Rows from block 5 of a small multi-label image tagger, named by matrix and row number. Rows with one number within an expert belong to one neuron, the router's apart. Each number is 128 + 32 x the weight over its row's rms, rounded and kept within 0 to 255. All counts start at 0. After the name is the row's rms in percent of the matrix's.
After each expert's rows are labels from the 100 images, of 14848, where the router gives the expert most weight on average: "responds to" is what is common among them; "patch colour" is the nearest of a few named colours to the mean colour under the peak. Only what is clearly more common there than usual is listed. The data: photos of plants, animals and fungi (iNaturalist).
# router: router (model.blocks.5.mlp.router.weight, 16x192, trained with AdamW), inputs 0-63
# up: expert up (model.blocks.5.mlp.up, 16x96x192), inputs 0-63
# down: expert down (model.blocks.5.mlp.down, 16x192x96, transposed), outputs 0-63

# expert 14
router.14 100 [133  91 140 164 124 184  81 145 193  71 148 117 141 132 110 132  94  88 105 159 141 105 111  87 113 126 184 174 214 183 145 163 116  73 149 164 149 134 162 111 102 116 120 103  96  89 136 214 113  80 131 146 108  75 153 113 168 124  76 157 146 108 135 161]
up.11 091 [126  57 119 120  76 137  77 128 143 109  71 112 131 121 127 171 126  98  95 118 136 140  55 131 189  89 107 130 176 200  81 176 150 128 126 133 108  99 143 130 154 120 121 228 138 126 130 175 147 117 154 141 146 159 250 134 134 149 166 127 131 126 110 127]
down.11 094 [136 122 119 143 152 158 133 143  75 121  60  67 114  76  67 122 130 123 210 183 128 164 142 139  85 105 124 119 129 125 119 117 147 123 130 123 131 177 122  79 131 153 157 125 135 124 176 143  86  97 140 117 213 129  62 107 179 176 160 177 128 110 116 159]
up.12 082 [117 127 111 116 118 191 175 143 148 127 117 127 129 156 138 129 170 122  95 120 139  87 164 143 129 105 121 166 162 128 184  64 127  93 164 122 129 173 168 115 115 106 223 173 119 132 137 100 112  75 128  63 153 151 147 186 145  31 116 126 123  94 127 218]
down.12 089 [132  33 127 145 132 155 112 106 131 136  76 176 133 126 121  49 112 127 126 129 138 145 158  88 127 148 115  58 125  82 109 130 101 146 102 160 206 172 131 162 126 127 142  64 132 174 113 164 149 147 133 119 140 137 134  71 128 137 130 146 138 125 192 147]
up.13 095 [255 127 121 127 140 123 161 126 119 147 160 130  73 142 123 129 142 157 113 140 164 142 130 110 143 119 101 129 186  78 138 126 118 141 119 114 125 126 111 145 118 138 128 104 166 133 121 158 131 118 129 126 113 149  88 123 163 124 124  93 195 132 141 121]
down.13 097 [ 40 153 141 110 154  73 136 107 206 111 115 118 167 143 103 142 120 112 135  65  77 111 160 134 206 136 170 100 101  35  88 122 126 148 128 137 114 100 153 122 127 169 130 211 154 167  96 129 129 236 159 145 103 115 128 128 120  67 103 122  94 124 134  81]
up.14 095 [127 119 127  57 126 113 120 203 128  82 136 109 147 142  63 141 148 188 169 102 158 129   0 129 114 126 130 131 157 131 180 117 130 115  90 128 126 223 123 143 131 182 169 101 146 130 184 117 133 141 163 132 156  80 154 176  21 142 124 120 142 134 162 101]
down.14 097 [116 162 127 148 156  96 158 143 126 122 137 141 118 134 150 127  99 128 119 126 146 124 170 142 118 100 161  64 123 130 124  88 142 132 200 146 101 111  24 154 103 109 136 103 117 136  89  98 121 133 207 122 123 127 129 130 141 112 157 114 135 121  96 128]
up.15 102 [192 123 132 181 127 160 129 113 174 127 123 127 173  92  82 216  80 131 127 104  66 145 154 121 185  83 140 105 107  74  99  95 127  91 133 100 132 125 121  56 136 140 182 127 173 104 113 189 147 130 135 143  93 155 142 155  83 177 131 113 152 170 182 121]
down.15 097 [ 80 136 124 157 156 148 128 128 107 124 138 137 170 161 142 107 138 139 159 142 146 134 125 125 125 177 161 134  79 130 152 166 126 127 123 167 124  65 154 130  73 108 201 145 104 161  86 111  66 141 197 134 144 145  64 144 128 126 100 169 149 190 114 128]
responds to: phylum Chordata; class Aves
patch colour: pink; white

# expert 12
router.12 113 [135 155 143 140  95  70 162 151 108 182 139 110 104 106 125 186 134 128 161 131 139 129  98 134 113  92 130 149 168  83 104 112 111 127 153 142 130 151  87 178 148 203 114 131 121 138 167 128 160 103 182 147 186 109  90 120  84 209 137 112  93 198 118  43]
up.11 098 [149 126 139 172 126 120 155 141 123 126 136 153 131 111 129 119 122  74 127 132  84 119 129  85 116 201 129 117 133 142 131 109  85  67 128 130 115 120 102 140  20 189 124 157 128 137 125 131 108 128  80 114 179 134 128  69 178 120 138 255  77 121 171 128]
down.11 117 [110  95 119 149 137 123 196 132  89 127 157 124 126 123 122 136  52  95 181  63 115  98 103 154 153 120 205  99 149 139 101 155 130 236 161 143  92 140 133 153 148 133  87 160 129  99  95 130 130 109 133 120 149 106 141 108  89 177  62 128 166 123 119 142]
up.12 097 [ 98 163  99 167 126 130 111 150 124  84 143 144 139 101 143 131 126  67 128 135 123 116 143 128 124 120 130 164  55 146 101 101 207 170 184  98 113 131 141 128 115 207  81  64 127 145 126 129 117 177  85 102 170  92 121 188 172 137  72 128 136 137  88 118]
down.12 087 [127 117 166  66 120 167  94 172 158  40 151 154 132 145  77 132 136  90 127  84 136 173 106 134 105 130 120  38 176 115 135 124 127  72  51 103 178 180  65  35 103 130 134 143 129  98 125 127 112 123 155  86 149 177 114 126 138 146 112 143 157 162 130 159]
up.13 111 [135 134 109 115 123 130 150 146 147 130  56 129 171 154 114 158 115 141 141  51  96 154 135 107  88 132 125 169  90 170 149  75 167 169 119 124 160  69 193 128  66 101 124 117 173 152 129 123  65 117 193 133 115 161 126 123 202 160 167 112 102 170 138 164]
down.13 097 [129 155 116 131  48  85  91 124  57 116 166 183 110 124 137  88 143 157 127 132  34 126 107 124 120 133 123 121 142 151 146 178 120 121 129 123 144 115 128 205 159 105 137 118  70 142 147 163 119  96 101 120 129 124 127 149 126 118 168 100 118 132 107  97]
up.14 097 [121 135 143 131  52 139 124 126 127 142 155  98 132  79 149 127 122 114 116 106  58 120 192 129  52 130 123 120 198 129 126 189 133 189 106  98 115 129 152 145 146 129  69 128 131 161  73 129 140  96 135 101 181 129 140 108 146 123 169 157 128 119 172 183]
down.14 096 [132  85 113 134  94 101 145 109 127  84 170 123 129 129 102  75 106 135 141 158 183 134  89 118 158 127 128 156 105  91 208 150 115 109 125 125 120 136 101 140 141 124 160 124 101  61 207 150 142 139 119 131 105 152 135 120 185  51 124 102  99 157 127 126]
up.15 109 [139 112 159 196 210 179 127 147 136 113 144  54  62 120  93 135 116 134 122 170 121 172 178 105 141 125 104 159 134 122 145 118 161 154  89 171 110 117 140 128 134 172 184 155 144 111 128  92 140 105 193 122  84 135  71 161  19 129 112 151 149 128  95 117]
down.15 096 [132 125  54 121 127 126  93 181 105 180 128 112 123 143 137 139 131 142 102 254 149 150  40 127 133  45 114 128 136 146 171 151 149 124 184 130 128 105 132  92 135 133  74 146 188 115 174 178 123  99 167 121 177 156  96 128  86 119  76 121 133 124 124 128]
responds to: class Insecta; phylum Arthropoda; order Coleoptera; family: Coccinellidae
patch colour: yellow

# expert 5
router.5 106 [124 160 139 143 131 129  96 124 147 121  99 105 136 146 139 106 121 143 128 113  87 128  81 130 198 144  59 186 147 106  87 122 153 117  70 156 151 132 135 100 130  83 165 128  95 124 123 138 150 123 142 114 135  99  70 191 127 136 123  73 167 110 164 148]
up.11 094 [ 77 152 168 157 120 129 125 176 129 110 123 161 119 106  79  82 124 125 121 197 124 121 148 111 188 190 180 104 116 123 136 149  64 107 143  96 164  78 136 106 136 143 161 138 125 176 109  77 159 137 129 126 156 152  99 128 139 130  96 167  88 119  69 124]
down.11 099 [192 162 126 130 172 191 139 159 121 136 167 116 179  95 181 129  60 168 109 107 138  66  87 123 149  85 127 102 129 120 136  79 112  68  62 130  90 125 114 100 189 109 167 122  83 125 129 168 122 184 146  41  86 139 151 154  55 127 153 132 171 163 155 136]
up.12 101 [ 99  99  89 169 133 122 206 105 111 147 159 129 143 211 156 123 151 120 128 114 129 123 130 119 142 139 113 119 159 111  71 154 131 128 131 171 142 110  93 124 192  83 153 110 190 108 128 139 121 106 121 120 133 127  99 136 109 128  92 126 150  91  75 121]
down.12 103 [ 98 131 111 121 108  92  50 119 166 143  51  58 169 156 208 152 207 122  93 141 116 115 165 151 123 128 163 133 119 151 137 118  95 107 160 126 133 121 137 137 128 130  99 135 134 109 160 116 124 132 137 147 158 112 121 127 121 103 153 147 139 130 126 188]
up.13 112 [142 126 141  25 116 117 117 122 134 152 101  70 168 120 149  86 141 102 107  76 129  89  64 137 123 149 123 104 138  80 124  64 147 129 172 123  95  85 116  95 131 172 143 181 169 178 140  98 147 162 124 176 147 113 119  90 117 112 128 111 146  56 117 159]
down.13 102 [149 177 107 185 129 133 120 120 109 172 146 177 112 127 109 134  89  86  74 129 107  97 172 136 118 141 165  88  88 138 148 103  92 147 127 126 110 103 138 167  32 110 147 129 152 169 128 172 179  77 129 152 120  55 133 181 109 136 125 149  41 172 111 153]
up.14 114 [111  83 137 137 149 190 106 125 125  86 125  97 122 109 170 138  70 131 113 153 126 180 128 134 129 148  80 127 112  62 129 155 106 128 133 134 187 129  83 160 113 104 134 102  78 127 136  95 156 132  55 191 115 150 141 129 109  69 130 165 124 161 108 127]
down.14 103 [127 150 128 144 146  72 210 128 132  67  88 149 110 119 128 207 111  93 115 108 119 106  82 126 133 105 107 125  92 202 113 112 116  97 103 127 145 150 144 107 136 128 124 144 114 149 150 135 124 162 152  55 129 113 105 146 166 172 124 129  68 126  51 110]
up.15 122 [130 129 139 129 150 120 138 134 125 157 120 105 144 116 159 125 109 163 128 133 131 127 220 124 150  81 128 111 128 173 128 218 123  97 129 188 141 143 116 124  98 110  48 111 143 138 150  43 158 121 133 115 108 104  32  66 166 157 116  62  77 128 120 194]
down.15 103 [104  25 121  82 132 156 164 164 128 119 125 128 103 183 133 134 212 125 156 142 131 173 142 133 126 149 104 136 121 127 102  86 141 120 134 103 107 139 128 133 131 146 124 135 106  66 113 132 114 187 112 124  44 139 204  90 138 109  97 165 125  91 131  85]
responds to: phylum Chordata; class Aves; order Anseriformes; family: Anatidae
patch colour: grey

# expert 7
router.7 097 [122 156 134 133  97 136  86 110 174  62 161 166  58 101 151  96 198 108  90 123 201  85 141 185  86 155 146 141 134 125 140 117 141 115 173 152 164 112 186  86 129 108 110 117 174  85 129 140 106 136 122  99 103 156 112 139 141 128 107 113 174 128  89 141]
up.0 094 [161 133 128 131 141   0 111 122 115 149 125 104 115 154 125 109 120 180  99 132 144 110 131 139 153 123 130 180 181 180 238 124 141 132 150 118 127 126 128 129  62 128 159 156 117 169 123 104 130 105 129 130 120 125 126 131 100  58  95  81 131  82 130 129]
down.0 103 [ 86  95  23 179 104 140 129 159 135  96 127 206 157 123  99 128 143  51 178 149 128 126  90 141 135 137  83 140  96 107 130 115 163 109  57 136 160 133 125 128 101 123 129 158 129 100 185 138 167 144 120 112 181 136 106  83 155 118 150 103  57 127  97 126]
up.1 108 [ 91 177 127 127  96 124  99 157 208 162 154 123 140 128 153  83 161 153 115  80 112 129 129 146 147 141 138 125 149 143 154 127 121 192 127  12 119 167 126 134 146 103 165 130 130 128 127 121 172 110 135 142 126 127  93 136 107 124 128 116  67 120 215 140]
down.1 106 [132 155 121 167 128 148 131  98 119 101  85 131 141 146 118 130  79 140 129  97 161 133 106 128 130 128 127 130  68 161 198 132 145 128 128 174 114 100 152 152 130 128 124  91 135 120 122 160  37 131  96 117 149 156 208 221  83 142 119 156 125 155 128 128]
up.2 095 [140 138 129 142 138  49 126 135  85  97 134 113 182 150 208  77 116  91 227 164 115 105 138 109 142 110 132  72 171  89 171 136 108 133 123 166  58 130  91 132 126 124 160 121 132 143 114 136 130 130 133 106  59 147 105 124 122  87  40 102 124  99 171 117]
down.2 104 [152 125 188 142 138 128  85 110 144 156  96 135 115 143  99 116 156 127 124 127 118  95 124 116 153 154 114  62 167 146 129  94 113 122 157  91 131  84 112 140 163 111 176 187 141 188 151 178 145 104 123 133 103 128 140 120 122 132 198 197 175 146  90 134]
up.3 108 [147 131  49 121 122 149 107 161 125 108  39 125 135  56 196 118 118 134 183 138 187 200 128 181 171 186 128 127 150 113 120 147 206 134 126 135 102 127 104 115  95  67 141  78 128 123  78 128  87 137  56 123  99 144 132 115 129 128 121 154  61 112 117 127]
down.3 114 [110 115 127 128 117  68 141 154 105 105 158 180 126 118 144 167 132 158 117 129  76 125 113 131 130 138 137 138 127 129 220 105 172  84 118 127 194 124 122  92 119 149 124 110 138 128 199 119 162 156 138 111 108 146  93  97 129 122 119  72 208 150 151 109]
up.4 121 [109 130  91  96  88 138 117  98 153 164  46 183  92  98 167 108 104  63 146 120  71 126 163 144 188 138 113 105  91 129 136 159 143 118 180 106 198 127 128 110 229 126 135 121 166  89 118 106 124  57 150 128 107  98  96 106 143 129 151 123 123 144 154 148]
down.4 112 [113  57 176 106 171 147 163 196 127 128 154 134 157 148 134 128  30  68 130 155 123 123 107  87 125 149 139 228 157 123 139 148 112 136 108 102 145 102 132 244 137 176 133 125 145 136 179 111 133 171 134 146  93 128 128 151 106 170 128 106 124  96  51 127]
responds to: phylum Arthropoda; class Insecta; order Lepidoptera
patch colour: pink

# expert 9
router.9 096 [176 102  90 120  82 111  90 144 143 142 205 145 176 145 101 102 134 141 136 106 110 149 123 135 129 127 154 115 155 201  81 135  83 119  84  65 188 119 162 126 196  85 143  80 145 143 119 108 100 138 131 139 127 111 155 111 141 124 126 166 119 112 136 125]
up.11 101 [103 117 104 125 117 153 143 152  70 133  87 195  90 136 140 122 110 106 132 151 112 128 192  54 125  61 119 198 126  88 134 143 128 128 131  94 115 153 134 133 121 132 114 137  92 139 107 107  59 143 159 177 117 135 126  90 138 146 121 151 135 114 130  46]
down.11 102 [162 150 144 125 177 139 123 124  81 159  55 109  86 181 187 135 158 126 198 112  78 125 227 211 129  96 165 146 120 136 116 144 133 138 130  78 202 118 128 126 127 142 141 102 186 133 176  90  85 129  88 126 103 128 105 106 124 129 121 175 101 146 127 145]
up.12 105 [ 68 139 151 149 139 122 141 121 134 128 129 118  86 136 111 103  68  81 227 106  97 108 100 163  83 127 124 133 128 188 193 132 138 169 138  58 125  96 123 153  96 179 131 181 163 124  74 111 139 126 134 180 149 145 132  96 127 155 130 117  88 112 180 112]
down.12 106 [128 138 126 129 136  76 103  40 118 107 149 106  70 112 109  89  99 132 112  90 127 123 130 135 101 110 109 118 103  92  89  71  77 141 131  91 129 186 129 151 155 126 125 170 121  81 161 122 153 161 156 165 140 177 178  85 123 132 146  57 121 142 139 116]
up.13 121 [153  63 101 108 148 133 128 121  57 144 128 134 128  67 231 118 152 162 122 104 109 112 147 183 115  43 175 130 134 121 130  67 164 131 159 112 143  58 144 115 147 125 127 135 158 123 121 129 160 165 119  99 147  50 106 157 128 107 128  83 124  40 144 127]
down.13 113 [172 129  90 141  75 133 134 128 141  91 145 192 115 114 175 117 145 131  43 142 191 176 135 127  91 128 147 118 124 173 147 113  80 138 124 138  78 169 132 112  89 103 131 118 169 126 129 103 119 124 173 203 106 194 171 135 138 145 118 128 125 188  87  80]
up.14 107 [129 122 133 170 141 153  85 128 128 129  68 156 153 127 109 134  51 128 142  81 108 130 154 145 134 128 135 186 135 127 132 188 130 121 142 134 140 139 152 123 161 122  39 139 113  66 172 169 136 140 126 120 131  78 107 149 117 109 120 118 133  97 151 152]
down.14 098 [127 150 207 157 128 130  99  34 108  78 159  88 133 112 121 155 127 181 103 185 119 151 143  92 159 158 113 107 102 134 153 101 120 133 118 193 164 127 121  95 146  86  78 146 117 106 145 155 137  86 133 155 145 162 139 135 129 101 172 112 146 186 139  84]
up.15 093 [ 98 126 117 122 129 144 183 157 155 153 144 102 138 197 124 135 160 134 134 150 117 181 129 132 150 173 142 155 181 184  93 128  92 127  94  30 124 155 129  89 131  47 128 135  92 114 144 157 149 102 141 128 121 151 107 129 122  99 128 173 120 126 124 170]
down.15 085 [117 171 117 153 114 171 103 113 141 127 125 127  99 132 118  38 233 116 107 125 137  69 102 107 151 129 125 162  75  60 165 179 132 167  60 157 128 161 144 133 122 127 147 123 114 104 128 179 133 123 103 116  94 124 129  90 109 119 166 157 143  87 133 119]
responds to: phylum Arthropoda
patch colour: pink

# expert 11
router.11 117 [100 143 104  99 136 170 164 108 115 124  96 129 113  76 139  82 119 104 101  92 104 120 154  65 105 117 102  77  85 126 152 138 165 175 144 143  84 168 129 168 127 127 193 115 156 145 128  84  93 160 124  79 170  85 182 101 168  83 158 109 132  73 163 129]
up.11 104 [124 165 164 141 128 111 140 147 115 123 172 112 142 144 123 171 184 128 141 177 180 131 139 135 117 147  98 125 163  85 128 201 105 105 117 102 122 140 159 139 107 129 139 181 135 127 204 129  86 129 103 132 236  64 106 109  81  70 122 128 138 103 127 136]
down.11 113 [167 106 102 143 105 145 120 129 126 129 164 194 169 156 128 162 119 109 161  76  89 165 102 145 136  95 128 161 110 135 140  74 145 127 128 140 145 128 120 103 213 127 154  64 134 123 126 192 139 170 127 154  76 122 161 111 101 141 162  87 127 170 136 170]
up.12 090 [149 104 104 172 111 111 116  94 189 105  83  81  99 171 129 152 102  94  74 168 124 122 163 134 120 180 113 114 137 145 175 221 143 123 146 144  57 156  22 109 125  90 114 132 153  90 121 128 163  97 139 119 161 129 130 105  92 130  95 112 103 121 174 106]
down.12 084 [119 176  94 110 154 124 127 145 129 183 147  76 116 102 115  73 112 237 177 146 119 165 107 125 191  70 111 109 154 144 132 102 137 180  71 154 136 169 108 130  67 136 124 124 126 121 163 110 118 133 140 161 162  97 138  77 143 178 176 138 157 143 152 128]
up.13 093 [128 171 124  67  99 200 129 126 126 123 119  46 139 129 138  96  72 117 169 127 100 199 113  86 157 109  90 124 152 105 127 152 129 131 133 142 131  45 127 134 134 137 117 134  83 129 148 139 160 117 133 113 144 132 120 128 124 126 130 121  12 118 109 171]
down.13 096 [112 133 139 152 105 122  91 131 136 113 123 121 122 154 172 121 215 156  83 188 115 137 127 123 142 131 104 130  93  64 143 127 112 114 155  94 137 158 160 136 151 146 144  60 216 154 126 178 147  86 133 111 142 150 101 141 185 167 119 146 188 131 141 137]
up.14 102 [115 101 103 109 152 127 129 144 128 127  75 109  56 128 124 113 134 112 164 199  89 178 144 127 121 132  96 134 125 150 137 130 116  90 145 110 127 122 149  82 128 109 140 137 203 169 147 157 124  62 102 131 150 128 129 129 118 122  80 132 134 147  97 130]
down.14 105 [ 84  96 125 114 136 110 112  90 119 128 180 132 120  72  99 127 128 112 166 128 201 167  93 103 255 129 117 130 112 120 104  86  64 100 133 128 120  81  97 128  87 126 173 104 147 135 138 147  64 133 210 148 135 132  98 122 162 122 135 127 164 128 118 102]
up.15 095 [145 133 136 134 190 122 133  78  88 133 137 182 143 130 171  45 148 108 125 203 130  67 136  84 110 126 130 133 128 133 161 129  85  98  53 106 180 168 133 178 128   0 120 119 146 106 125 124 131 131 147 134  87 129 150 143 147 115  96 114 173 116 180 128]
down.15 100 [149  92  83 127 111 128 125 123 118 129 212 130 109 146 141 109 147 167 161 155  87 109  93 143 140 160 128  13 176 178 149 130 125 128 151  71 134  66  62 132 194 127 173  94 100  97 137 161 130 120  80 174 155 171 125 113 126 150  94 150 176 140 160 120]
responds to: kingdom Plantae; phylum Tracheophyta; class Magnoliopsida; class: Pinopsida
patch colour: green

# expert 6
router.6 093 [ 75 143 122 125 174 124 120  77  93 172 149 132 154 125 124 165 145 126 108  97 100 110 171 166 189 164 111 137 109  99 105 123 104 170 169 115 146  83 130 149 162 112 135  96 182 119  79 127 185 155 110 147  68 188  93 185 166 126  68 141 107 143  81  97]
up.11 109 [ 93 125 147 124 148  87 111 101 122 139 106 127 111 109  69 129 128 189 142 116 196 128 139 107 127  47 142  97 107 122 105 133 112 106 134 140 139 123 118 133 108 200  92  99 140 204 125 133 109 100 125 176 102 172 120 132 127 128 112 127 138 111 133 111]
down.11 102 [129 126 105 121 166 111 190 102 125 126 108 148 121 168 129 171 141 148  83 129 157 169 133  63 111 153  64  66 140 129 123 119 138 128 166 124 128 128 193 110 115 156  86 113 115 114 113 154 104  87 144  89 164 143 166 109 136 169 119 155 136  90 166 105]
up.12 106 [123 127 127 126 128 128 128 125 123 145 130  92 155 128 111 107 128  99 183 129 125 147 141 134 120 124 135 129 126  55 119 135  82 115  90 115 138 115 134 138 109 113  67 172 161 128 138 143 177 122 129 151 107 123 132  81 132 123 189 131 147  97 137 126]
down.12 088 [175 173 128 227 102 126  93 176 118 108  92 106 129 147 145 114 122 128 132  89 130 123 116 163  31 122 126 133 134  70 204 129 125  61 147 128 147 111  74 129 159 113  63 170  57 124 120 124  73 107 133 133 161  87 123 118 109 126 109 127 114  86  76  69]
up.13 111 [115 156 132 149  83 162 106 120 176 128 127 134 120 130 123 193 130 112 160 172 133 143  98 128 109 128 133 116 129 147 132 157  80 122 130  65 120 151 207  60 127 128 114  81  77 136 127 100 147 140 116 120 159 116 162 150 132 125 116 100 124 129 174  89]
down.13 113 [131 113 168 151 118 115 134 127 146 135  99 127 182  76 149  94 149 177  26 135 116  99 143 178  90  96 163 156 105 128 132 124 152 126 144 205  90 169  62 149  86 146 128 143 129  55 108 114 114 128 182 158 116 155 175 132 102 130 133 219 122 151 123 126]
up.14 101 [178 137 136 143  38 110 124 121 144 129 138 108 135 102 157 123 127  67 102 153 116 121 209 183 239 158 126 148  99 128 125 124 129 146  86 134 123 153  96  98 200  80 127 200 117 127 173 130 166 180 122 107 159 134 120 112 120 138  64 103 131 153 155 118]
down.14 112 [120 136 128 106 161 175 107 162 159 129 126 150 181 156 141 145 131 166 190  76 147 133  77 161 147 109 185 142 131 116 128 110  67 137 147 205 134 108 149  75 128 133 186 109 131 133  68 128 116 129  71 119 165 181 139 148 121 118 173 101 135 113 139 119]
up.15 119 [ 91 116 143 119 170 131  99 143  55 122 193 120 206 127 136 150 101  44 124 162 126 149 133 150 121 123 125 114 142  80 120 133 155 122  95 139  89 125  94 145 116 177 155  85 142 129 127 150 138 127 124 146 120 111 133 107 119 128 167  80 109 151  67 111]
down.15 113 [150 199 143 142 142 163 128 126 133 130 124  74 146 134 161  76 120 128 157 127 167  63 140 144 129 129 160 146 112 133 131  92  77 208  78 129 154 112 151 172 151 109  87 159 123  62 131 135 124 129 157 118 130 161 122 161 107 125  93 138  67 152 138 104]
responds to: phylum Arthropoda; class Insecta; order Odonata; family: Libellulidae
patch colour: brown

# expert 1
router.1 108 [146 124 175 132 165  61 138  75 167 122 174  75 143 157 124 137 124 155 154 131 121 183 137 115 167 113 125 130 142 164  88 132 132 105  94 148 158 112 113 128 118 137 160 128 158 147 125 125 104  59 139 169 136 148 136  76 143 172 127 178  92 141 126 118]
up.11 089 [195 128 133 183 116 127 203 123 124 170 127 132 181 126 128 146 119 120  75 121 128 128  88 131 123 100 194 128 136 129  66 128 108 139 127 123 124  96 127 129 154 156 179 131 104 108 144 166 129 132 156 128 144 140 136 162 129 136 131 141 158  81 155 136]
down.11 072 [ 81 129 162 110  76 161 122  78 127 153 127 135 110 131 134 120  93  87 104 176 215  95 127 104 129 126 151 149 179 159 141 138 167 114 168 167 161 134 123 116 145 146  89 199 172 128  99 133 127 116 121 122 173 177 129  98 129 154 134 125 135 113 138 110]
up.12 101 [198 137 164 181 120  87 121 131 106 134 128 167 146 155  88  95 167  75 151 200 126  96 223 155 120 127 125 132 127 166 126 118 109 132 123 114 155 139 152 125 109 174 124 132 194 107 150  38  79 179  91  81 128  85 126 128 112 132 154 113 124 145 120 128]
down.12 107 [ 92 154 158 126 131 118 182 163 102 134 118 131 111 112 127 123 130 144 124 128  60 152 130 209 184 123 164 142 134 193  79 141 134  99 143 121 180 121  90 141 129 128 124 146 124 175 132  84 125 124 140 198 125 132 119  71 163 109 113 128 116 121 124 103]
up.13 105 [139 153 122 176 100 136 100 103 111 147 210 129  82 124 171 108 110 126  93  42 124 144 124 183 111  86 231 158 129  96  84 140 106 124  92 118 102 110 121 124 128 141  90 117 176 184 122 146 156 171  93  81  77 125 123 122 127 133  72 128  90 159 156 130]
down.13 110 [157 129 141 124 153 140 137 150 145  92  96  96  96 160 122 158 143 135 132 104 163 128 105  69 132 115 130 158 137 132 127 157 119  71 149 172 131 184 156  95 147 103 158 113  74 100 157 123  81  62 135  78 117 121 144 134 142 170 106 139 161 128 132 103]
up.14 098 [104 130 188 134 201 129 116 116 131 127  95  80  97  90 142  99 108 164  84 134 107 137 144 105 131 148 113 142 168  98 124 121 187 114 126 113 144 124  82  56 110 143 114 114 134  98 255 139 127 110 128 123 166  71 117 169 124  84 135  92 182 158 110  52]
down.14 109 [156 167 125 124 117 132 155 210  94 173  56 161 197 177 131 128 162 165 114  75 188 113 129 100 158  89  92 162  94 135 122 130 128 110 180 152 134 106 134 160 156 135 124 117 144  99 129 111 156 128 189 131 123 148 151 164  73  92 115 129 120 140 229  86]
up.15 105 [101 185 131 138  82  90  56 101 127 168  28 159 152  94 124  86 126  87 127  99 130  64  95 124 154 141 128 203  71 110 158 141 132 122 123 100 116 149 109 105  94 134 194 136 144 139 127 150 131 141  32 146 168 149 126 147 127 118 132 106 162 191  56  56]
down.15 112 [137 132 126 101 132 125 125 163 120 157 153 151 122 156 150 134 205 105  40 125 132 129 155 146  95 191 124 130 142 173 146  98 127 141 124  70  88 168 166 148 190 114 142 122  84  62 135 148 120 133 148 209  98 115 119  89 130 100 132  93  74 111 134 145]
responds to: class Aves; phylum Chordata; order Accipitriformes; family: Accipitridae
patch colour: cyan

# expert 4
router.4 104 [156 145  87 100 148 137 142 148  83  97  86 168 138 106 142  99 153 169 110 148 156 129 142 118  88 157 168  56  98 111 139 170 126 114 160 140  53 108 127  45 148 106 143 140 110 159 103 108  78 163  66 117 177 180 188 102 135  90 141 137 184 114 101 127]
up.11 102 [129 145 133 185 141 167 137 134 121 106 166 124 148 107 146  67 158  75  59  91 152  78 200 121 114 108 195 163 134 160  94 132  95 132 117 143 107 151 128 140 129 115 113 110 124  40 101 181 123 132  85 119  98 155  84  78 152 131 146 131  99 164 126 103]
down.11 098 [128 146 170 124 123  86 122 183 219 125 129 150 109 134 143 120 107 165 136 133 115 126  18 126 131  98 140 127  96  77 138 128 116 122 121 189 128 132  92 137 135 124 124 184 128 179 123 145 106 141 113 150 180  77 195 143 121 129 152 131 139 120 125 131]
up.12 101 [126 128 145 122 132 139 128 124 139  84 126  64 140 128 156  95 129 135 164 135 147  32 137 180  69 128 125 126 149  73 145 121 128 164 134  76 118 109 171 157 166 131 147 126 122 128  94 115 124 235 170 123 102  95 135 163 101 127  94 176 124 170 134 129]
down.12 102 [140 146 127 104 122  88 112 203 131 128 173 180  88 113 111  39 155 135  68 105 126 128 133  83 123 137 153 118 139 128 126 104 145 129  94 156 159 129 169 112  74 151 116 160 128  94  98 100 194 110 164 128 154 118 128 117 235 133 128  65 138 112 141 199]
up.13 100 [108 127 157 115  88 134 135 186 117  85  99 113  77 127 212 149 125 118 106 126 141 128 198 134 161 147 170 155 127  98 143 149 214 136 122 156 126 163 177 114 157 110 136 138 116  84 103 116 133 128 153 162  56 148 135 128 114 141  44 114  67 166 119 155]
down.13 097 [129 119 122 150  98 153 155 164 142  70 208 131 129 133 112 156 114 105 130 173 171 127  87 123 117 158 162 109 104 153 112  68  97 101 112 128  16 128 123 147 126  88 127 144 194 144 102  90 153 107 185  96 106 116 154 139 143 126 175 129 193 126 135 110]
up.14 098 [161 119 128 118 152 121 141 144  79 120 112 116 135 129 130 108  84 130 140 130 110 187 125 138 158  72 128  61 126 147 133 177  72 154 164  66  74 128 214 121 115 140 151 136 125 142 107 122 129  22 116 112 120  98  95 145 122 182 129 133 130 158  70 119]
down.14 105 [ 88  86 141  69 118 130 204 107 199  97 195  85 132 135 127  82 138 149 128 111 129 129 128 156 120  78 128 106  69 132 147 114 132  90 127 167  87 147 125 144  88 128 123 159  97 138  77 135  77 127 154 200 158 130 143 135 135 138 203  54 121 134 133  92]
up.15 094 [162  75 143 115 121 122  98  84 100 149 124 131 183 136 134 121 152 126 130 129 149 132 127 155 131 191 142 126 130 115 127  30 148 154 132 220  95 133 136 132  87 120 143 140 119 137 120 130 128 127  70  79 129 147 146 131  35 126 151  76 166  77  78 128]
down.15 097 [114  86 128 172 123 101 173 109 116 116 121 128 111 109 125 122 107 135 145 135 142  93 125 164 147 160 127 111 101 129 124 131 176 106 125 145  92 127 108  60  68  92 129  63 111  61 139 151 163 179 169 106  76 140 107 152 129 161 123 121 119 141 148 127]
responds to: kingdom Plantae; phylum Tracheophyta; class Magnoliopsida
patch colour: brown